Weights of a small masked image model.
Model: 6.4M parameters, 24-pixel images, encoder arch vit, encoder norm rmsnorm, encoder activation swiglu, encoder patch size [2, 2], encoder width 192, decoder width 256, decoder layers 4.
Training: 18800 steps, batches of 128.
Rows from block 3 of the encoder of a small masked image model, named by matrix and row number. Rows with one number belong to one neuron. Each number is 128 + 32 x the weight over its row's rms, rounded and kept within 0 to 255. All counts start at 0. Numbers have three digits each.
After each neuron's rows are labels from the 100 images, of 14976, where the neuron reaches its largest size: "patch colour" is the nearest of a few named colours to the mean colour under the peak. Only what is clearly more common there than usual is listed. The data: capsule endoscopy frames (Kvasir-Capsule). In brackets: how many of the 100, against the usual share in percent.
# gate: MLP gate (encoder.blocks.3.mlp.gate.weight, 384x192), inputs 64-127
# fc1: MLP up (encoder.blocks.3.mlp.fc1.weight, 384x192), inputs 64-127
# fc2: MLP down (encoder.blocks.3.mlp.fc2.weight, 192x384, transposed), outputs 64-127

gate.274:109104117146092120131140198198113112104125148182120211123084085173096146168149133171121106153175129107153084155108204141154080205135127136090130094119183208129094150138104156157107132087119146
fc1.274:092096141078127149108142090076120114141112124132134102117198139112183153077127159109093177064109160138105126108123106144060163067074124111180177135127089051140161105118155128100160118128156133
fc2.274:070119165082110145140142106126103095105094132121113118131144181165155159123111069127090108090111102167098097058109106093092112116152118132153134082155074125132115113128132116092097155141103077
patch colour: grey (28 vs 9)

gate.66:077102113152154154156082126101118173160105066200195107144142146133067101091124105096193195196160158171048141134143168123107133096185104078165145097167164118173087141100093186087069094129157100
fc1.66:116082150138151109147088133176171138178145152132103130158094143061159143089051086127126169118132170147092146144164098145121134082155070124118120085142154119147119097090137149170167138169127137
fc2.66:044102150119172140130155097170146125160143136140136099143107087090140127092110099128136106120107129216125142129080120132121164118142160156101144170185139150187096157135131111120152129121115037
patch colour: grey (62 vs 9)

gate.137:079126110100113158126154138094142067049117103156147131145118096102107140165159099084119156087123171151114188123114172120217103088141137155134130114142068124161084158135163050113107107134145134
fc1.137:128144163088084153190163123105153103044098101094091114142124089174117115162136113162101113092123132121117173121160103104193072159129143141203113089200046148137139114123102083102093093116112134
fc2.137:157107141125173143131134102124172128110119163156137078159100173197075106191083140138124105101135109113106101106132105128171122167060176072146177078179130183155080117199072095095124058204145159
patch colour: grey (96 vs 9)

gate.358:191112117162137150121112110124148161126117127159128125123102087140085136147140159113088128160151104118115124184190140152156147156122154156076092092147154170097138100129125123138120133122198146
fc1.358:133092106154141153117123155158156164099137111136171145157118146092162153146123102120147110121066128123153100120151152141161184168099090196068072097098173151140100118142111139085125152114192147
fc2.358:081125069095164103160105126113122193121131049150142156159105143166121170130145131152112157096076106183161122100111134104104174121092125130067073086099125083141110135148156143095151134129159157
patch colour: black (100 vs 3.8)

gate.236:138123071143086120176132085177149102080194144103134154132128144149143134135120073172169176132139167100122090121122128053202088154057159137169153064194186149152136150146135074166155144120124135
fc1.236:121112141139156147093131156110132091092188084120110120163140112148187093119102117102138053119181135134148188136101183121143159095162118130134091131101100142113125095134090138088073117114135147
fc2.236:105153163156099125152120150041140119158085141150134125173160090114103141124093113131086116150140165128102158112114168138137116128197159130126082152141140113114123089181100191078148137119114138
patch colour: grey (37 vs 9)

gate.186:064088090113073106147122153133119158132112113149192154104121167084159142106080180149152102170122075118128108166112079109184154108130159136128160144174094094157118046124034122155110161106141125
fc1.186:098092176127100162131042130148163137116123142127201150106099163107119134079101143111130098150131139142122162141116095100171163140136137124100187092127173148136078061119115103158090126090076115
fc2.186:120099143154162126109100143146165100128139105170132133068142126114170109095129088078168103133130123119146186155107137090199155149175058163053112062154177137161104095128077151084116169050115121
patch colour: orange (77 vs 13.4)

gate.98:106116134114121167103102084128130127164170077187163180115120088123127162171165141104128119173118127130077044109184163132110127140178107091115120153118131076100120148125135180130058066062180111
fc1.98:139162116127111068076090132170109100137103111101127123181109097088188074133055127139137144078159094120146146121070175175179126099167107132134124098137110159184184153106129143103133156137155114
fc2.98:124100088178142165138177123093162129151097096132142177109161075097124141127132116132136161179131142209138103167167120082141152083111195137161131121122129125071101120087161139177079166093055110
patch colour: orange (35 vs 13.4)

gate.122:121119042159174119118135161156119083146144124143131113109189163132167039116158140049137104121142125154064099179189085154154127042169168208091128176105154129123163147076109126106129162135099124
fc1.122:138143173151153130118166155191123094174141089130113125129108139086135066174122139114144084133118145118086125101146103070124149101087194141089123133069190169144115108114127124093153132162108162
fc2.122:157157202219165140160109121140150132168143145124099133152094192059142124136130143101078135167113150108115079100109175098149190162128137082109100157104114149116128178184114086090138098164199067
patch colour: orange (33 vs 13.4)

gate.88:118095128139167172131168149084085138149142163133153054107154146179157102152118101127162061149120142148123101109124141111091068122080124087122147098044158076154179106117132090154154108094115195
fc1.88:146099087106125177066078128142157165204188207198150141136140169117078196117121103127150098108149132146196150098108156105098084116112146103132089203123100106064150109112121148156092139149168151
fc2.88:158162160116171137122156170160124161193110142073116142098094098101128140176153146094130069135118154176141099138162122106112156146133140108127093109097133088189121147095166124147134123121114182
patch colour: orange (33 vs 13.4)

gate.359:069109188116097113113132114078125103137094023082168103170139103133148147139144185125092100113151117201135097169089121123103094106117121182141076121122114157131097092138191132178158155098109158
fc1.359:144131075121161145135147152195144181123178216095072152086100148156120095117103161127134206124165127101097144125098094137063208085123106126125140174153092081088149125133152083098125094094116150
fc2.359:127134103096131090119197133151114133097086188084106095111107185133179050109102205134160142137157139094082105076113142100115184131103165118110082106136116100142144183130148131109172094113153079
patch colour: orange (35 vs 13.4)

gate.264:064112145125106129143154107136101110105156107120128134119179135101121178133130172130159075101105144111093161144135143102108121057103068083132138136151082088112113161114096163180107122133106148
fc1.264:219167139133131142118114115087109144110126128132109163144137153109128106083166105126110131118118057122151160089147135174109101176152143149105145068157113158135127129193154139104138170097179102
fc2.264:119189061104161135114153191174126108038102118216142161162194122141095153156153103147125146108097073154099153183169185168103129169151144097091112102110149172115152142142145134128125091154158121
patch colour: black (51 vs 3.8)

gate.374:118086079137110147166115201108098052080185159125147090087127094093096161129105151176085128172129101107082140152121155124058153177190158119152162124151107154135137131121128153115100080151096147
fc1.374:077150146124140110103149101119146160154176155160053108138149129092109104068111121093095195138174145117152144082139179118171173104129177068125104110171147149140162118140090122102101160161069087
fc2.374:114145136131144126143098132201160109082117063101126159100127157143132136136152143079140081115102091172155195107183067119167098163155120138088122129122067127151092125142104137158144125134122160
patch colour: grey (29 vs 9)

gate.155:110120142096078178124107129184129107152108157150116109125096133080143069132152103145146094135121085143091078120095146151174128159141119139123112141104114109126154126056120155105144148143101125
fc1.155:103205063128152154156164160159112119098118140111124126202105066153154133098131177159098160106125145131135158131113104153115141147104105167169104096128129086115095129153142075087155120177118131
fc2.155:153114143153147119142129179139203135173149180131155152120168161186129195175132178133127117123114147106166143105076152121137076118111156118124135147129156133115119098089145098207150103130085174
patch colour: orange (34 vs 13.4)

gate.280:073159129103192121110143115082113090155107076192074177108119166125142066108120092122109099120166146140157153180128128072166158099127167135182074123067171152149137147196100120180170166156136167
fc1.280:134123146076218107124087158108129143159153153120131108148129176122172084178140142109093174100118105094141139091124139073129140082169125115124160070143110141148121106103140114137109153152151208
fc2.280:143081131130093052110086143136142101127121124126152151099090143088153078061077134113084107136142133106136092108116152079144134081120133108114130092104111107114095112085099114138151150131076123
patch colour: black (100 vs 3.8)

gate.15:140073092136186093118171085106094072100100098119097089112154115167185108084061152100142120141137117160126133169115161177137120137100183139121067133131130149109117203178123162166154138112142164
fc1.15:075136125125096157102164174173142120166144126135106162108168083115066124158208084122136094156145107117099090151137093131112176155157125153114141179152104103152106101169074096120120104115101094
fc2.15:110098127145137106086160140123223159174144133131129128121084046148074115155093076172167134103124104126088118118149125107099101131121125120137123121066078066155120153111076071117177087090175085
patch colour: red (34 vs 0.1)

gate.21:118140066159099085130126122196119106119155137121151098238102104155163134124127139080109169115130125118116143131140183090172160087128107123060104136147092119100087096128114104151227177142106170
fc1.21:149133169134157125131095092085138143106167134155129161068123073128182100099108157188167106144125147141136145131113139148141161144140168179152156181154111094122107141191149077094072126141132183
fc2.21:135127121131105141075077124129163124182122119158079100131092125095101094092083106128159160121128070136062115168118135103126136154116165125088117177184169115114114154128132123162147094149146111
patch colour: orange (57 vs 13.4)

gate.327:120140137134130090115148118145172118164110071147117168124058052141159180146122183093124122101086095095174121104141079117130142157102083127081137113111129142134104136183152123139172171108146126
fc1.327:129142110136115171143101131117096151108130145117147083147226159106103078106099109162096135135124189168099116163130174192142108098108191140139100112120150127149128125094107098138133102147119115
fc2.327:092122150089142128143126131138166183095108133129098073113145140116122116132085115108112137153135200149068124114137104182198137140112162157108125123157153120041116062137129103120121118148135092
patch colour: orange (32 vs 13.4)

gate.212:182138156215164148152126137053073093103115098179145144148095105097083142123111093120149138144105162119150071139132107135101143136209144095132121126122159121165108121065127182121106094100118107
fc1.212:159161152151096099152150105151097143143110141111145083141119126157100112151133096080144077084179079132154184143136192123118113119143151099109142111169182130215165096121160161138140148184115144
fc2.212:147166093112137090154167095093160128069092151082118158108081167193155128100164099141175138124076069170108169147136143099126161118136088139159133140122129093125150100129113089082138114196170110
patch colour: grey (88 vs 9)

gate.317:086127175151127123089102151197119121126138056134146085158097120164140163070172098072158078116110141142100092153152161137098090147128166072163131147164119075141107141169117174107163145110067065
fc1.317:117118128114186147232136099163097126113138115122159107145125127168169077145164114114139132170166146100120173131136091058165137147137119146085155126150143209124138090100076094102107101151174127
fc2.317:165132119117129094190146194129102125107088132094234128133125094127059121068147117094122154204112135150176112114160126128074102155164191142150107139171102176112117101057119101185156141122103168
patch colour: orange (35 vs 13.4)

gate.367:124157127150163156116117181172126119090152119167134112131193181136161078116126107077125152182167127141107121134112194118142145162121137157153069105099163160072112090122161198124151087156133119
fc1.367:106150102112090101133077112125170118199129137123116120131114114156055155077143149144162093132124109115115154136163096127088119062135218134103139162147123147163146154138079072125132181116158191
fc2.367:153144104158130152099126085077121065108156116127132109126178161119131100099127143115141138101196110132153182166120158125096130065112167166129037135146135125078129111135127087146109113141104205
patch colour: orange (36 vs 13.4)

gate.150:129069206114164130109141096138130151105185103096199082131189144099088178187186168149194144118129172073117090067156097096089096103099130153144143119134152106132187103164145152112140057122121129
fc1.150:134140093142109114087100163111128141208165148093112169139106106165144055086095142106085150141117131159096112211161133133083150188142168109127138151126160077116124135111155122137122138111131167
fc2.150:125082185101119087097130146116110110199127083138134151173156123135119124119127156087078179110126089068131127086141105145083065110105098123114141161129089084111189088155145164136082114083133110
patch colour: orange (33 vs 13.4)

gate.245:133163148083136124124109118106089089195173140107112107125062047158105089146192156097114112097135125134138125150097092124128065111139148126102135139123124109075125099152123165116151142126138071
fc1.245:138165115178177164125083033086111133132195120100151154166126177128134178099118164067114116187101074117133115109139185187126143107163118124141137081135162143072106085113130154176155115166145116
fc2.245:114057159104089126128117091123169166086167131102139090116154117144140106119139144151085139107103120223122077155203095110102085138161191116115182093140129101069140144108114165119154108084121186
patch colour: orange (50 vs 13.4)

gate.218:074153150107107170124183089164124164150163133094143106099107155116138158099152114059181152016142132139162114160155071116129149149130150082073114127102135122116136121137133152115122112086148146
fc1.218:113107147066118137165069137093174124051131069134128162106124053163144126201092167159068100226101156154115116108109156148152097170107071134156144077113140118155133140117124138147113128157123198
fc2.218:106103095156154132136107154158091118140166134122142094114088101149199150146118141123166093109152143131163087151101136085039124116133162163094144103108096167141047138057086134109161150162085128
patch colour: grey (26 vs 9)

gate.253:078056122150138111142159130148125194153131095136137110196133132148134141110130093114150103139105168162151116144170140121141097091074122176078117136125138059121116110141181155152139162124134137
fc1.253:198193170108084129140106168137149062082105189131157130118111103098119122136114142141102112104117104166129083097129103090152138146181106072079092148122124137102148149124095089099144095080101068
fc2.253:108185096161138107109148173115135154096107095118149137151160119120129149118133084119095103133110113085132162127179140077162148082166164135053108148079110103196102085114134076109097103082214147
patch colour: black (79 vs 3.8)

gate.259:113147088185096133139162098100160117052083110144141139072135157120108100115144157182181119072100121124152124136118092088109131138135101194168137117130168106136155103101137098172153097134095104
fc1.259:113126055175127120127161142140124151120168113129155093034159142124069123110105132161182093086108125105118137154151156080135142108155133169136118112142130096152205138101105112156122078154103144
fc2.259:117058152095175135093095067161150131158155180148094154124081120120153111123040159069129120184152088141132145101146156096104107155181115105122154144113123144176149168110131129081141108162075144
patch colour: grey (28 vs 9)

gate.204:164114103152144111093092108157091125092135129197121164064119107140170130155151105134138129134120104180126154160101099159117165129167141137122140119100111111210176124124157147112140136195111111
fc1.204:194173083149082072096089121122134154099187144129145099155121123195108153095116102202088105146150094118114147125094116135145153207104195146106167162100160148115192130175108140160117168070051062
fc2.204:138149118113149117129109136128136155172153160098133149165159123099168168131157092153122103126132176145091167143125134186082148141092149113140122063091066136160159133145114134134099153118137126
patch colour: orange (80 vs 13.4)

gate.243:103108196126125105090079180117133118125136123179127183120145158078116118070186083126091158102191080194100098156079105101173145101099124161184170129116107120129182095156112172169177093080111094
fc1.243:120176120149102175141136113123188122120175137202169146134147138111116128112153106171074221166139113122113104132110133119085052129102070118158120122142127089108138091147180128180148125097095092
fc2.243:121117115140109173117220118127088125142176138116141139184146118162130102138138166160111115152157114100092097155095105114030136126136130123142112165138156115186172071120121148181140151144127073
patch colour: orange (66 vs 13.4)

gate.86:162130113193149108135142175193096133111116118120184113131153146074173101173119070121179147099161138093173080115130158113114086162104118086180149137085135119127189150122142118083130137103136134
fc1.86:123144121215150088129126161110132149076091136168148136113170178115135125126120148077140117113140147098125128172124141139132111116092140125139139185073136041073139146145121082051123083094110148
fc2.86:119089156219148168114135063115193128117139089124096182099195095175115081148133138156130149104095183171158187083159130073185123116155106177155151090161121146174128157138163124106112149103129120
patch colour: grey (42 vs 9)

gate.180:165116097158137120127133101092148118133097134132126209124156111140115118165175115107126182127110141139159097135119144134112137134112180108152143150129120091198077164169079141125143130189117106
fc1.180:078097152115186148119128139103151163111147158062154108153110136131170143198155136164138133094103129139132181125140108148151182132130115156144129134149139085108150116117150115189182124077149162
fc2.180:075122112100126156126082134138141109082142164078174095103074168186149150157145146161131123132141141122092126139099094108167169084129143146065075151148144100068120118120131152136169145111140150
patch colour: orange (54 vs 13.4)

gate.63:109075118116108123143176070150149124099088118133118121102146144133176149143115105116024102140079159122109204145142129123167144160148167125060147149108146143133134087082093101152177139099092094
fc1.63:114127114147129161128178147212136109113109131117144117101101076169157177150147108080086116140086140093171190131158139136121156113102113078110165150116103165126148087110075112164147093119094119
fc2.63:206142093177139101095146187099087101137119136061178156160094083160152115099112164126205153135153159126113113127086123120138123167183148107134114062049142107100116104082181120110168110196171111
patch colour: grey (53 vs 9)

gate.336:150115103164123184128139173145148119142146136175047106170066138151059136120077122100134114098142145148136149108112177126134119078106117151117117092156083142074134114119154115145115097157142147
fc1.336:119125146083116098154129133147079123045142094108166120118188135171144181109129111162142167201118148113074157179136142119151152193186129096142161151092164140139123124135048105101109128150108120
fc2.336:105072115161106093133060149149100150141152103201122086081076123174131109137181119135175089165141099159074096147117212172157156106125151134159118116100114060078104158066126177080168117098123080
patch colour: grey (39 vs 9)

gate.192:129143127096128087128147129136127139171129137113124093132139104106112087209058104119195071110128145122086162144130159115115111134178096155087118072105146165100160082138097046089106146075142148
fc1.192:148154133161147138148098150133129103090138125171101210079114137121099151056129126140065193128099132158151097159142103123124086114075170067128121154145109090160116170113136190148182149162102095
fc2.192:133167167116148160119147127172112123084167144147167157116144127157126147128085138114169207121175116151103160159144114134174069100176192110156150116133152113101200109165179182112187079102133197
patch colour: orange (90 vs 13.4)

gate.302:204156192110108115103106103158083083093136066137175141128154134145126108090097124124165154103114099136114116199088157120147176104095206122122093110105167153108130187153151128125163061166116079
fc1.302:163121153159128114142114125121129090098100097113157114176113091125169148103116108147136095078125077120143068136070100118154105081123094110061139099094172114110173146118185168083127114153117162
fc2.302:141108121118143139145145177127145094091066098153107199130131043090176160172131124163125155128143076163152097176090156073168138128168126177108201104110161176090144164131153167123088172110070143
patch colour: pink (43 vs 0.7); yellow (34 vs 0.2)

gate.45:058075073129107137138081126126174093143096148193153114167123130166114124170077084182115099137083086132090123129121144057060156129097221117151101114144121105166098176159146200142106085150125147
fc1.45:173159091077180102062146114169145125149122152113067107152108170108130120153082163159180128202126107091135123084137127149187155139126112138146096138121126130154153103116141111087184127165126175
fc2.45:115164109077144142072116089172068160116165110172154203063060210144107131146111138135089162132138103185108152096157125130142135080101119105131083146144145149106148105137103133115114130109116144
patch colour: grey (47 vs 9); pink (32 vs 0.7)

gate.198:143161068102189164174115148113101107123132118137141065179099171077122106129177140078118103124118140190102142088128174123135139124155113101165114102083129105171132090101127144087056134141099109
fc1.198:127060134210136098160136100127153142049146092133158115098161173086108146115101153139089152138156113136109120091135156133144184118113132164115136158070131090077060162158108134146117117099137159
fc2.198:159153133135111118127128128134139083045133079105122074138113086103124202050110143153144072081161121129154089174107128104125127150163127172118154160127144113103152144168154116076115184098125141
patch colour: grey (26 vs 9)