From a checkpoint of a small masked image model: 57.0 epochs.
Rows from block 1 of the decoder of a small masked image model, named by matrix and row number. Rows with one number belong to one neuron. Each number is 128 + 32 x the weight over its row's rms, rounded and kept within 0 to 255. All counts start at 0. Numbers have three digits each.
After each neuron's rows are labels from the 100 images, of 14976, where the neuron reaches its largest size: "colour at peak" is the nearest of a few named colours to the mean colour under the peak. Only what is clearly more common there than usual is listed. The data: capsule endoscopy frames (Kvasir-Capsule). In brackets: how many of the 100.
# gate: MLP gate (decoder.1.mlp.gate.weight, 512x256), inputs 0-127
# fc1: MLP up (decoder.1.mlp.fc1.weight, 512x256), inputs 0-127
# fc2: MLP down (decoder.1.mlp.fc2.weight, 256x512, transposed), outputs 0-127

gate.473:097132124190106100092146118141189076110146136243147121130062132087176081150151111104062118095156203167102117136131100107104162121114114115121174125152161084102114120135137130152134132122182073136161138127130119131144133168111146138112124136114122151166102096100131086130099119136189150145097122123043157157177120114093106128163067104123123112135067103087172164096129134105103065205151
fc1.473:093197150103112122088168128094149103159142183123147079127108137149155116162188076141170152119097114151122129148124092093123119132142133199131110113145091118140080138120140143108120148127108124138115125172102080111138202158158133098100108152104135083122107129126096145124101172124126166125148136153079190088096145138121132112134081064083126110103052099133065095126160213099110037203110
fc2.473:120125161111153150146123198117147145102057169093166166162098165123126154166110086065197155097191184076115148137134137135127080088151176150133134082153141102201139084107118149178101081122139105116164177091146150169108131045110109160146152116168089118127095142114123160107090151174103110112131128117213087096164137087153139127066096137099108144136052169164087135090130151116143144080108
colour at peak: black (47)

gate.10:098138115169128100133141161108114169104111087101147163146197102111099127127050092134057075079096140119101152119125125137139169133078141139111101103115128194146096131195164084149103155124126196111167150108102132167180123183106110050063117119127098153133175160084121105132119072144098179084186154079126075056172121069136153086096120116117159106159144056121107138125186126106198167135116
fc1.10:137132142186073146207132122126116102101082142133159155124176099164140068173146136081135156111137139154118118108155118134135112188172115063152122150152097055127154110073166058142166112212199096102190155073126152123131230104119119124164159085157158168126145144191164166129103130122083156109169131108100107166080107123181087140158098129130100112116181110158139108158103170102129128150119
fc2.10:117113161186068149196104102111136119137155135172144155137159134138117000193152168060110210113136158109130136146141078109136091172128143130113148119156134105112116108073133067148177109119198124105195186125113129101137164053114149108077139086160143171130151112183153178132151167193121144150162157126149164100071134108174142166119139136094173159090169072139149103129092171080156100144107
colour at peak: pink (68)

gate.274:100114141132124142066202142153118109151105181156125140225134094122116155111154149132140132156140051125122106143152079143095084138106090145098183137100156157150156119116113099119189161176137169128144176117107094081139175181066169146135152122063132193102134178100109143168114171116136132156150123098142065084153149135164175180084155129146105152076126154071123099121125119164146052131103
fc1.274:140117104107123130161153085116127180142189105106165112120159169103127109098106069084159058188153163150123146142160105151119081174123133122172108170157120097118165101116135151141130095109081135127098126079203112167133134115087138154128107197210110060171106185116094163133100076173171095129128100091124122148140068174121100045151133141139131097108153097142166149133169147111179110066157
fc2.274:131112165147176119103094178089129140107123113121138169129091137115099130156107109108199184126121079109167134108079151139101161170123117090153140073084100080146107157122081117151123131108127107149165109164114149129165121106151158017163123166081112154146144090125140139094131185125158081154086166218134113152122146168079175146112116116164119084077150153095179109087110114132086109125188
colour at peak: grey (87)

gate.402:132159127115107105093103113132162157159111145141130127120093104122135119138125185095134168139163137121128133115139083059111164123165138134126160135149113140114154177133103176136100130102156108125144146041133111144182107155107121135158130134170220171134088108165116094091104030144172145082113118176096170125092120135097170144077068115129139135157105110131157116099156165118100104098080
fc1.402:133123105174080068113113097137117144178106139109052151122108096161168147101162141061160146137058098145161164141094054135069152101189092146083140111167144138102175178144051167127121080125160118141128099031102143121095133114196107182150153090168168153158139149142113137102167101118103163136145173146115155128102153108094189136109122116107167176160135149133152154135138121120103079168071
fc2.402:127112138127127086105127148093146165133142167087072152131139125077158132116163093150167157100120147176102107101083140118068133083122093193106128174122156133205138122118130096138121110141111171114143126151157170075074122098195082192150142184105119077195151092115168105139160140148098091104087121170123072134138136082117207112137141166103161117121124153140106122191125101143169191112145
colour at peak: pink (43)

gate.23:133169141125103152123148130114095182151173140127142117153111078158090131151131113071158071097084102124161127100187162115144120104122121096112104141101128153126165111178162176147145104145103150105127145152137113176146122137138131125097229101137147073093141107125141044131091153077112142165091088123092066154090131104192128063150107175138175141125090138173103090170174105134129099176181
fc1.23:107137100137105118123123109100165082126124132077100107143159047112188128217141142103115127100069148166132135153084157118112102176166128098104153131146155088083112119146083128124146119105126098160115130114119081114149142108099164144163139134086134126131054110116102111142129130121180077144144153144130183077154118155169068143202059170132178175131155074122121126089076190180160155145159
fc2.23:129153088136164127123090098096067144144143155191124100170113162105141097169167138143125190152126109108100125181155095104114098160188143122128135148200150143076152148101186164096066101155132141113120131159112118127098096125122091137175176192160175136148168105151150131105112111104162135104099117176194070109108053154115088144130149048118131149137120120147137149132112122126126123105090
colour at peak: pink (35)

gate.325:225148142125105123065074116072123106168044123104140150148137165131184145082157135145174130135115129118153138079164133106113201128094156145106117138126090157131166132132100145162129124092143100046193191201189133109132128129123108163117108092102175142157122097137121134125092128125100096139092087108131131178096101129152172221127123110171100157143120147127133105159142150144135122069129
fc1.325:085096079103074106168130168146178107138045153078121129116102105131183121065151155106208138139122168177143116105104130093114139095084141147101116166146147061150140150103151154164108108161128122190155165097115097142130104192067110096125116093114132118120175150082118138124154132184086099204070099199104108196165161123154160100114146091089156153169133134151082097109086129164145134111101
fc2.325:103224234205122123137084084077126128178131170105098147130139170123113150156100113121152171119133118076093156116130131118128118112124094137153093102185152137157121122147085033141140123096080117092002145136187131197108150173185136123112131091122091190128061112129186033120165118096133104118111132148077134094138112165126123119137124099160110184168143113132104182145127124118120126105064
colour at peak: grey (26)

gate.507:134167073132171121139156116119169175094163133200148101126191134098181102084149166102189120108125105108133146161158074143161152179138117032154139107119171170142111143153132127144091140114165099106108131150141140145167194109122096167166111104078173102136136105165123118134096104151098126091144077108180082127070104150089130131138143136120184087171101134116128169161105176101073114137103
fc1.507:085098141067046103113126164152075101094092149157086163158148064143112160169112131163079161154148137148179104141122155161107124077112145145115110082163078162132115123054095098121149142153110170111101168174150099059084124150099170119081090146151172107159139135174189134174082182150150110168142119100123179111154129131138161141170140100158140154064169126111143174153095109091107101150153
fc2.507:120196067103116149152106089140129161120136138129102147137105113066186123086173110083159085109131130179088136169103119128096115126129085155162153110118133101080067169158123148010142128129130122123149084152127107114098139147100080163122104132123125101114062167157076148124134194148125087083213180106076088056129065163147071131115115146131170128168094170156139104095081087121144155058164
colour at peak: pink (45); orange (40)

gate.6:097182154165056051152138126177134155115068127091138150122090151114123130133099191089105177081079122140165124060044147154154187108102121107105163155170115098095132122123091155094129089113081145145101158065128142121135156149138061113130101094121123073127139130094145106066188136118058165193094104117119154146117122109161105139115139163102130121194103106142128063152110139139120152102107
fc1.6:118136112107162177123078095066166089183153112132164111121170082130172114153171095141162111160148113133113150172152114127160117165085153129093096092066103107160089133114106132121128137193119160112134112172080157129109141103159127132092116147176123144139130142127089172143104126156186080132169162121162087154138112186126162154107097118168100135055169115107088241118162120118137091195149
fc2.6:099117142171063127132120096187116061156080106066111107162152173133147114140125137186122054108136116164091162062101109146086155170101109110119163105125103132070106112127085079123099180092100143154137086166119135128148157125130120163133083163074149131104107130109095106075161052120071130153167188116111156126125114120121167147084131127097152129135105143079105139061155122134130067098133
colour at peak: black (100)

gate.244:138117172100144096099109102125084104136105117064167076206166123121135122115124145158066120147097097125052096136134163110184134110142093168105133128180087119116108170131200117123137137150153120123137111170134106087092140126146132141067098139138136107094186119193125149162120106137126058050114149135104131118125156079139099122083113123124151159145189123125105118163130129137115082089141
fc1.244:122148069153113072166123130142198117130104124151140130111109101088119130099098105090157142109082121135170128126147104143105097120146175056135104149047184078167114120092100145143120078101090120132130145114169201113143176139107081113195150116145111143126055113086172175085165174169150236145163115117109153147153118111108096156160134135142091112114093134123149111054113124116184159149140
fc2.244:175125097132149117114126140179085086143156089075157120105124119127208147119145150186097150144062085124139150122109152105101151125190119113150107190132186160146169061138093093116143183103111180147120111081144144129139109088155121062136113166109115141199080086107116129146157111122178096150134164104194117165088103072182094105108109085147063083107148098033174121142124180157159176126128
colour at peak: grey (34)

gate.463:087125078103073167140079121157174157149106157122098145123125066100104095068110161156154098223103149152174089148137151175084143132145145136184117114164115132147123142134113131137106147107151100080188098091139113130174150178107101123132135118145078117074099181102114109168062143137098169112137106105185181109138080130150149136128078070121156135121151150104117110136128138076142138135120
fc1.463:134129104139158084110085162125115179096104136075160157104117136135062160045152162120133149174102133194114115130148117138125146066071092136179160092144100178139194143157139134105128086135152136111096135142104221090175095128161109076134090088196168074057093149121167145086087182129081111162122105107136130135174073163104144160127106107106139124126136164100093159137129164099101177138129
fc2.463:132106160163185072148146194161133116118125167140137116131151122126136138135141134074178082055131105135092164180156163069135092119194132118102122166058147148107116055119190119088140110137126117139159127177092116080139145107105199161157164117182182083184108202189113129141179131122132090127128156173167134198139167189087108081144078166088098154126117123137092145130157137133171133092137
colour at peak: grey (54)

gate.159:120123133148145136127124107101132133123126108072145164112122108096102137070152142106187124161107097117120095114072254132157153115160067131183127115194155109045138142174090099128115157126094142117131157102095093146113120111135156129101145111098124132096136129160120037107147140159129126100153124136148135132111095122150178102057109109088112139141095121121103141123172152095160165122085
fc1.159:168102131109087088089102131209142145092129123211099139139156163123152111095116148128107152133157161128100146113125075127116141115129189107065150130076143170128147117106136152146129106134118117130099101113121110140198158127121142146156078046156145176155183137130095165152057141069179140161094099131122117108181148158141052139170173124122123134131099162117121159087091110136107098142113
fc2.159:114142122108127167140098120165119141139174156157122132157137087132097125110122117133078106170069082094108160156149151155115164074126172093143134113141144097124113105151120158110125150118119167115154123138130162135151107157056147139125101141076182201164176055165139116151169182135101126109103080103097100093129179123171132149140141109103073089123100112115182146155195173117122140154105
colour at peak: grey (33)

gate.210:111146106167145096112118150073125104075144115122124190075148140137164161161127088141130141090099108122141178114149124141155153130140132126127119165103104079099152110180135148131120097091165118149085115109145173102148103180161101104138085100129088189139101064145083156053177097141119061100146113168147112085123150080206121151127110118109098140130081148092103158137103137199153193119135
fc1.210:118108175152106144105182076148128109137147087162099133073113110186092089147094111108172165108132140131181154113183068135153171128158109089141206104115160175109132158101057124132150099068174132119108103167111137169160080070161097128131162087131087141123138086143138165128160175145117084140188073165133151082132160096108113179165117129163127184146100181119098148134126051138146138163110
fc2.210:128055152138158099117168072122179173118158107135167137136114062161113097129108115145150137152123135164153082135143108095116182107151114111142155119180096154112106148082066133158164079104122123141162109213105077170178115138139171147122191067128123115165112136141093141162163185114138146153172113107157117143135186140135133147212088168127129173160129154097076212098166089108139108184101
colour at peak: black (88)

gate.57:107137106161187071089153160112108134148078159124087131143192152121175163070088136108121124098102128094120120129144131141090149121086111148157101092137139150102089155133108074110128108183125179151092156140138096103153081129157159150167106163096133185110086115065130136178123130148124089102142155120181131122161135119106167145068121134122214093156144090162123091140113131103127168156098
fc1.57:106159105183125139138140099142148154110089125094097106153099158101181078151151081136114198183080145054121145151125158134139081121093151151111081135093132098109119134151156172143116081050158112141078226122144169142075085118117151121129170161088111111088144139110132080125079116133161099156116134152161098176162116089120101097099080173200130082159132083101105123179102138142092134126123
fc2.57:114122049148158180134118093162168157127082193135055083137103104120176113156153118152170141128092156123108150137175147124152101130151154090123069154157100106156171143211216143155155113129136157157079196109178167142067095139157083134184145210126090074121120177119165118170097112111160116156119104170162116166147132084059104136131088110142159102161152139168120201167114068127137105108158
colour at peak: pink (37)

gate.368:111132128109126155149061100133191101171134130119113091155101140120093134122132114195107124128080171098145118155153122153131136132053120186157086061086111082135171107160116189146114138161121111127140132124163085106124151167080152130169127151119168110137106128149154149154167147159127132155119163134134052105057142078086137127140132145136144195132118059111127122105167156121117145100156
fc1.368:136129161153137097112142141120194116115187130152134156143088072103124130170136162097153141137107162132107174084155142125164197206125079172131070149114170054104131152149120096107201096155138139146146131127096139106195163132072113149135144104166089168129071177096137148154176134193145166208157083097133120118078086088084108107149138158103142035138126145146122077193085119121141121202182
fc2.368:141187108156103109126139127105098166154154136127156115178089133147125138141198119132161138173132158081133143159208073145141191140183160125145137103140160099151182109152146116161118156139144167167129108103143105158174152120133143112130166066128199164142169107119119154113110111109238119106095142171174153198138179139167167150048156081156134115124154138193120185151126078136094083174104
colour at peak: pink (25)

gate.145:074106106153118140094103130074087099085127067163108189146139152140142112191162136052155149066145083130182189095151084206096171169103078120101140141185156172143132087126130115072203152100204104168137108145209126127129167110092124143125080122171137184133086137092164151133113119214135109135102089100162141105101081135149108124162114163125104158087100161119138173103122139157128055089100
fc1.145:127112123088181146120113055115164112217130134109159105140097131090113130175152121110150159125143146190122140156158138200142158174123139142104142129132157164107099069198098144092104143113085152119156085172158096115165175152098122120155065150088124175130060184149115106117165122134104099161127139126165072144154112169104125126063126134138102114068133120130126167041108138132080096093087
fc2.145:156092119115159188101109092149129185118109088153134168112116172132093148142127124154144140167134129087128131131176073132177098204093098168145163134144097128166091137103136160120125078137155148100099156102158150063111099137148114102188110113162150152112181115190133110128113146130145134083145139119139169177097169143146121173160133067101164192107102109048119114178087130137112174107125
colour at peak: black (97)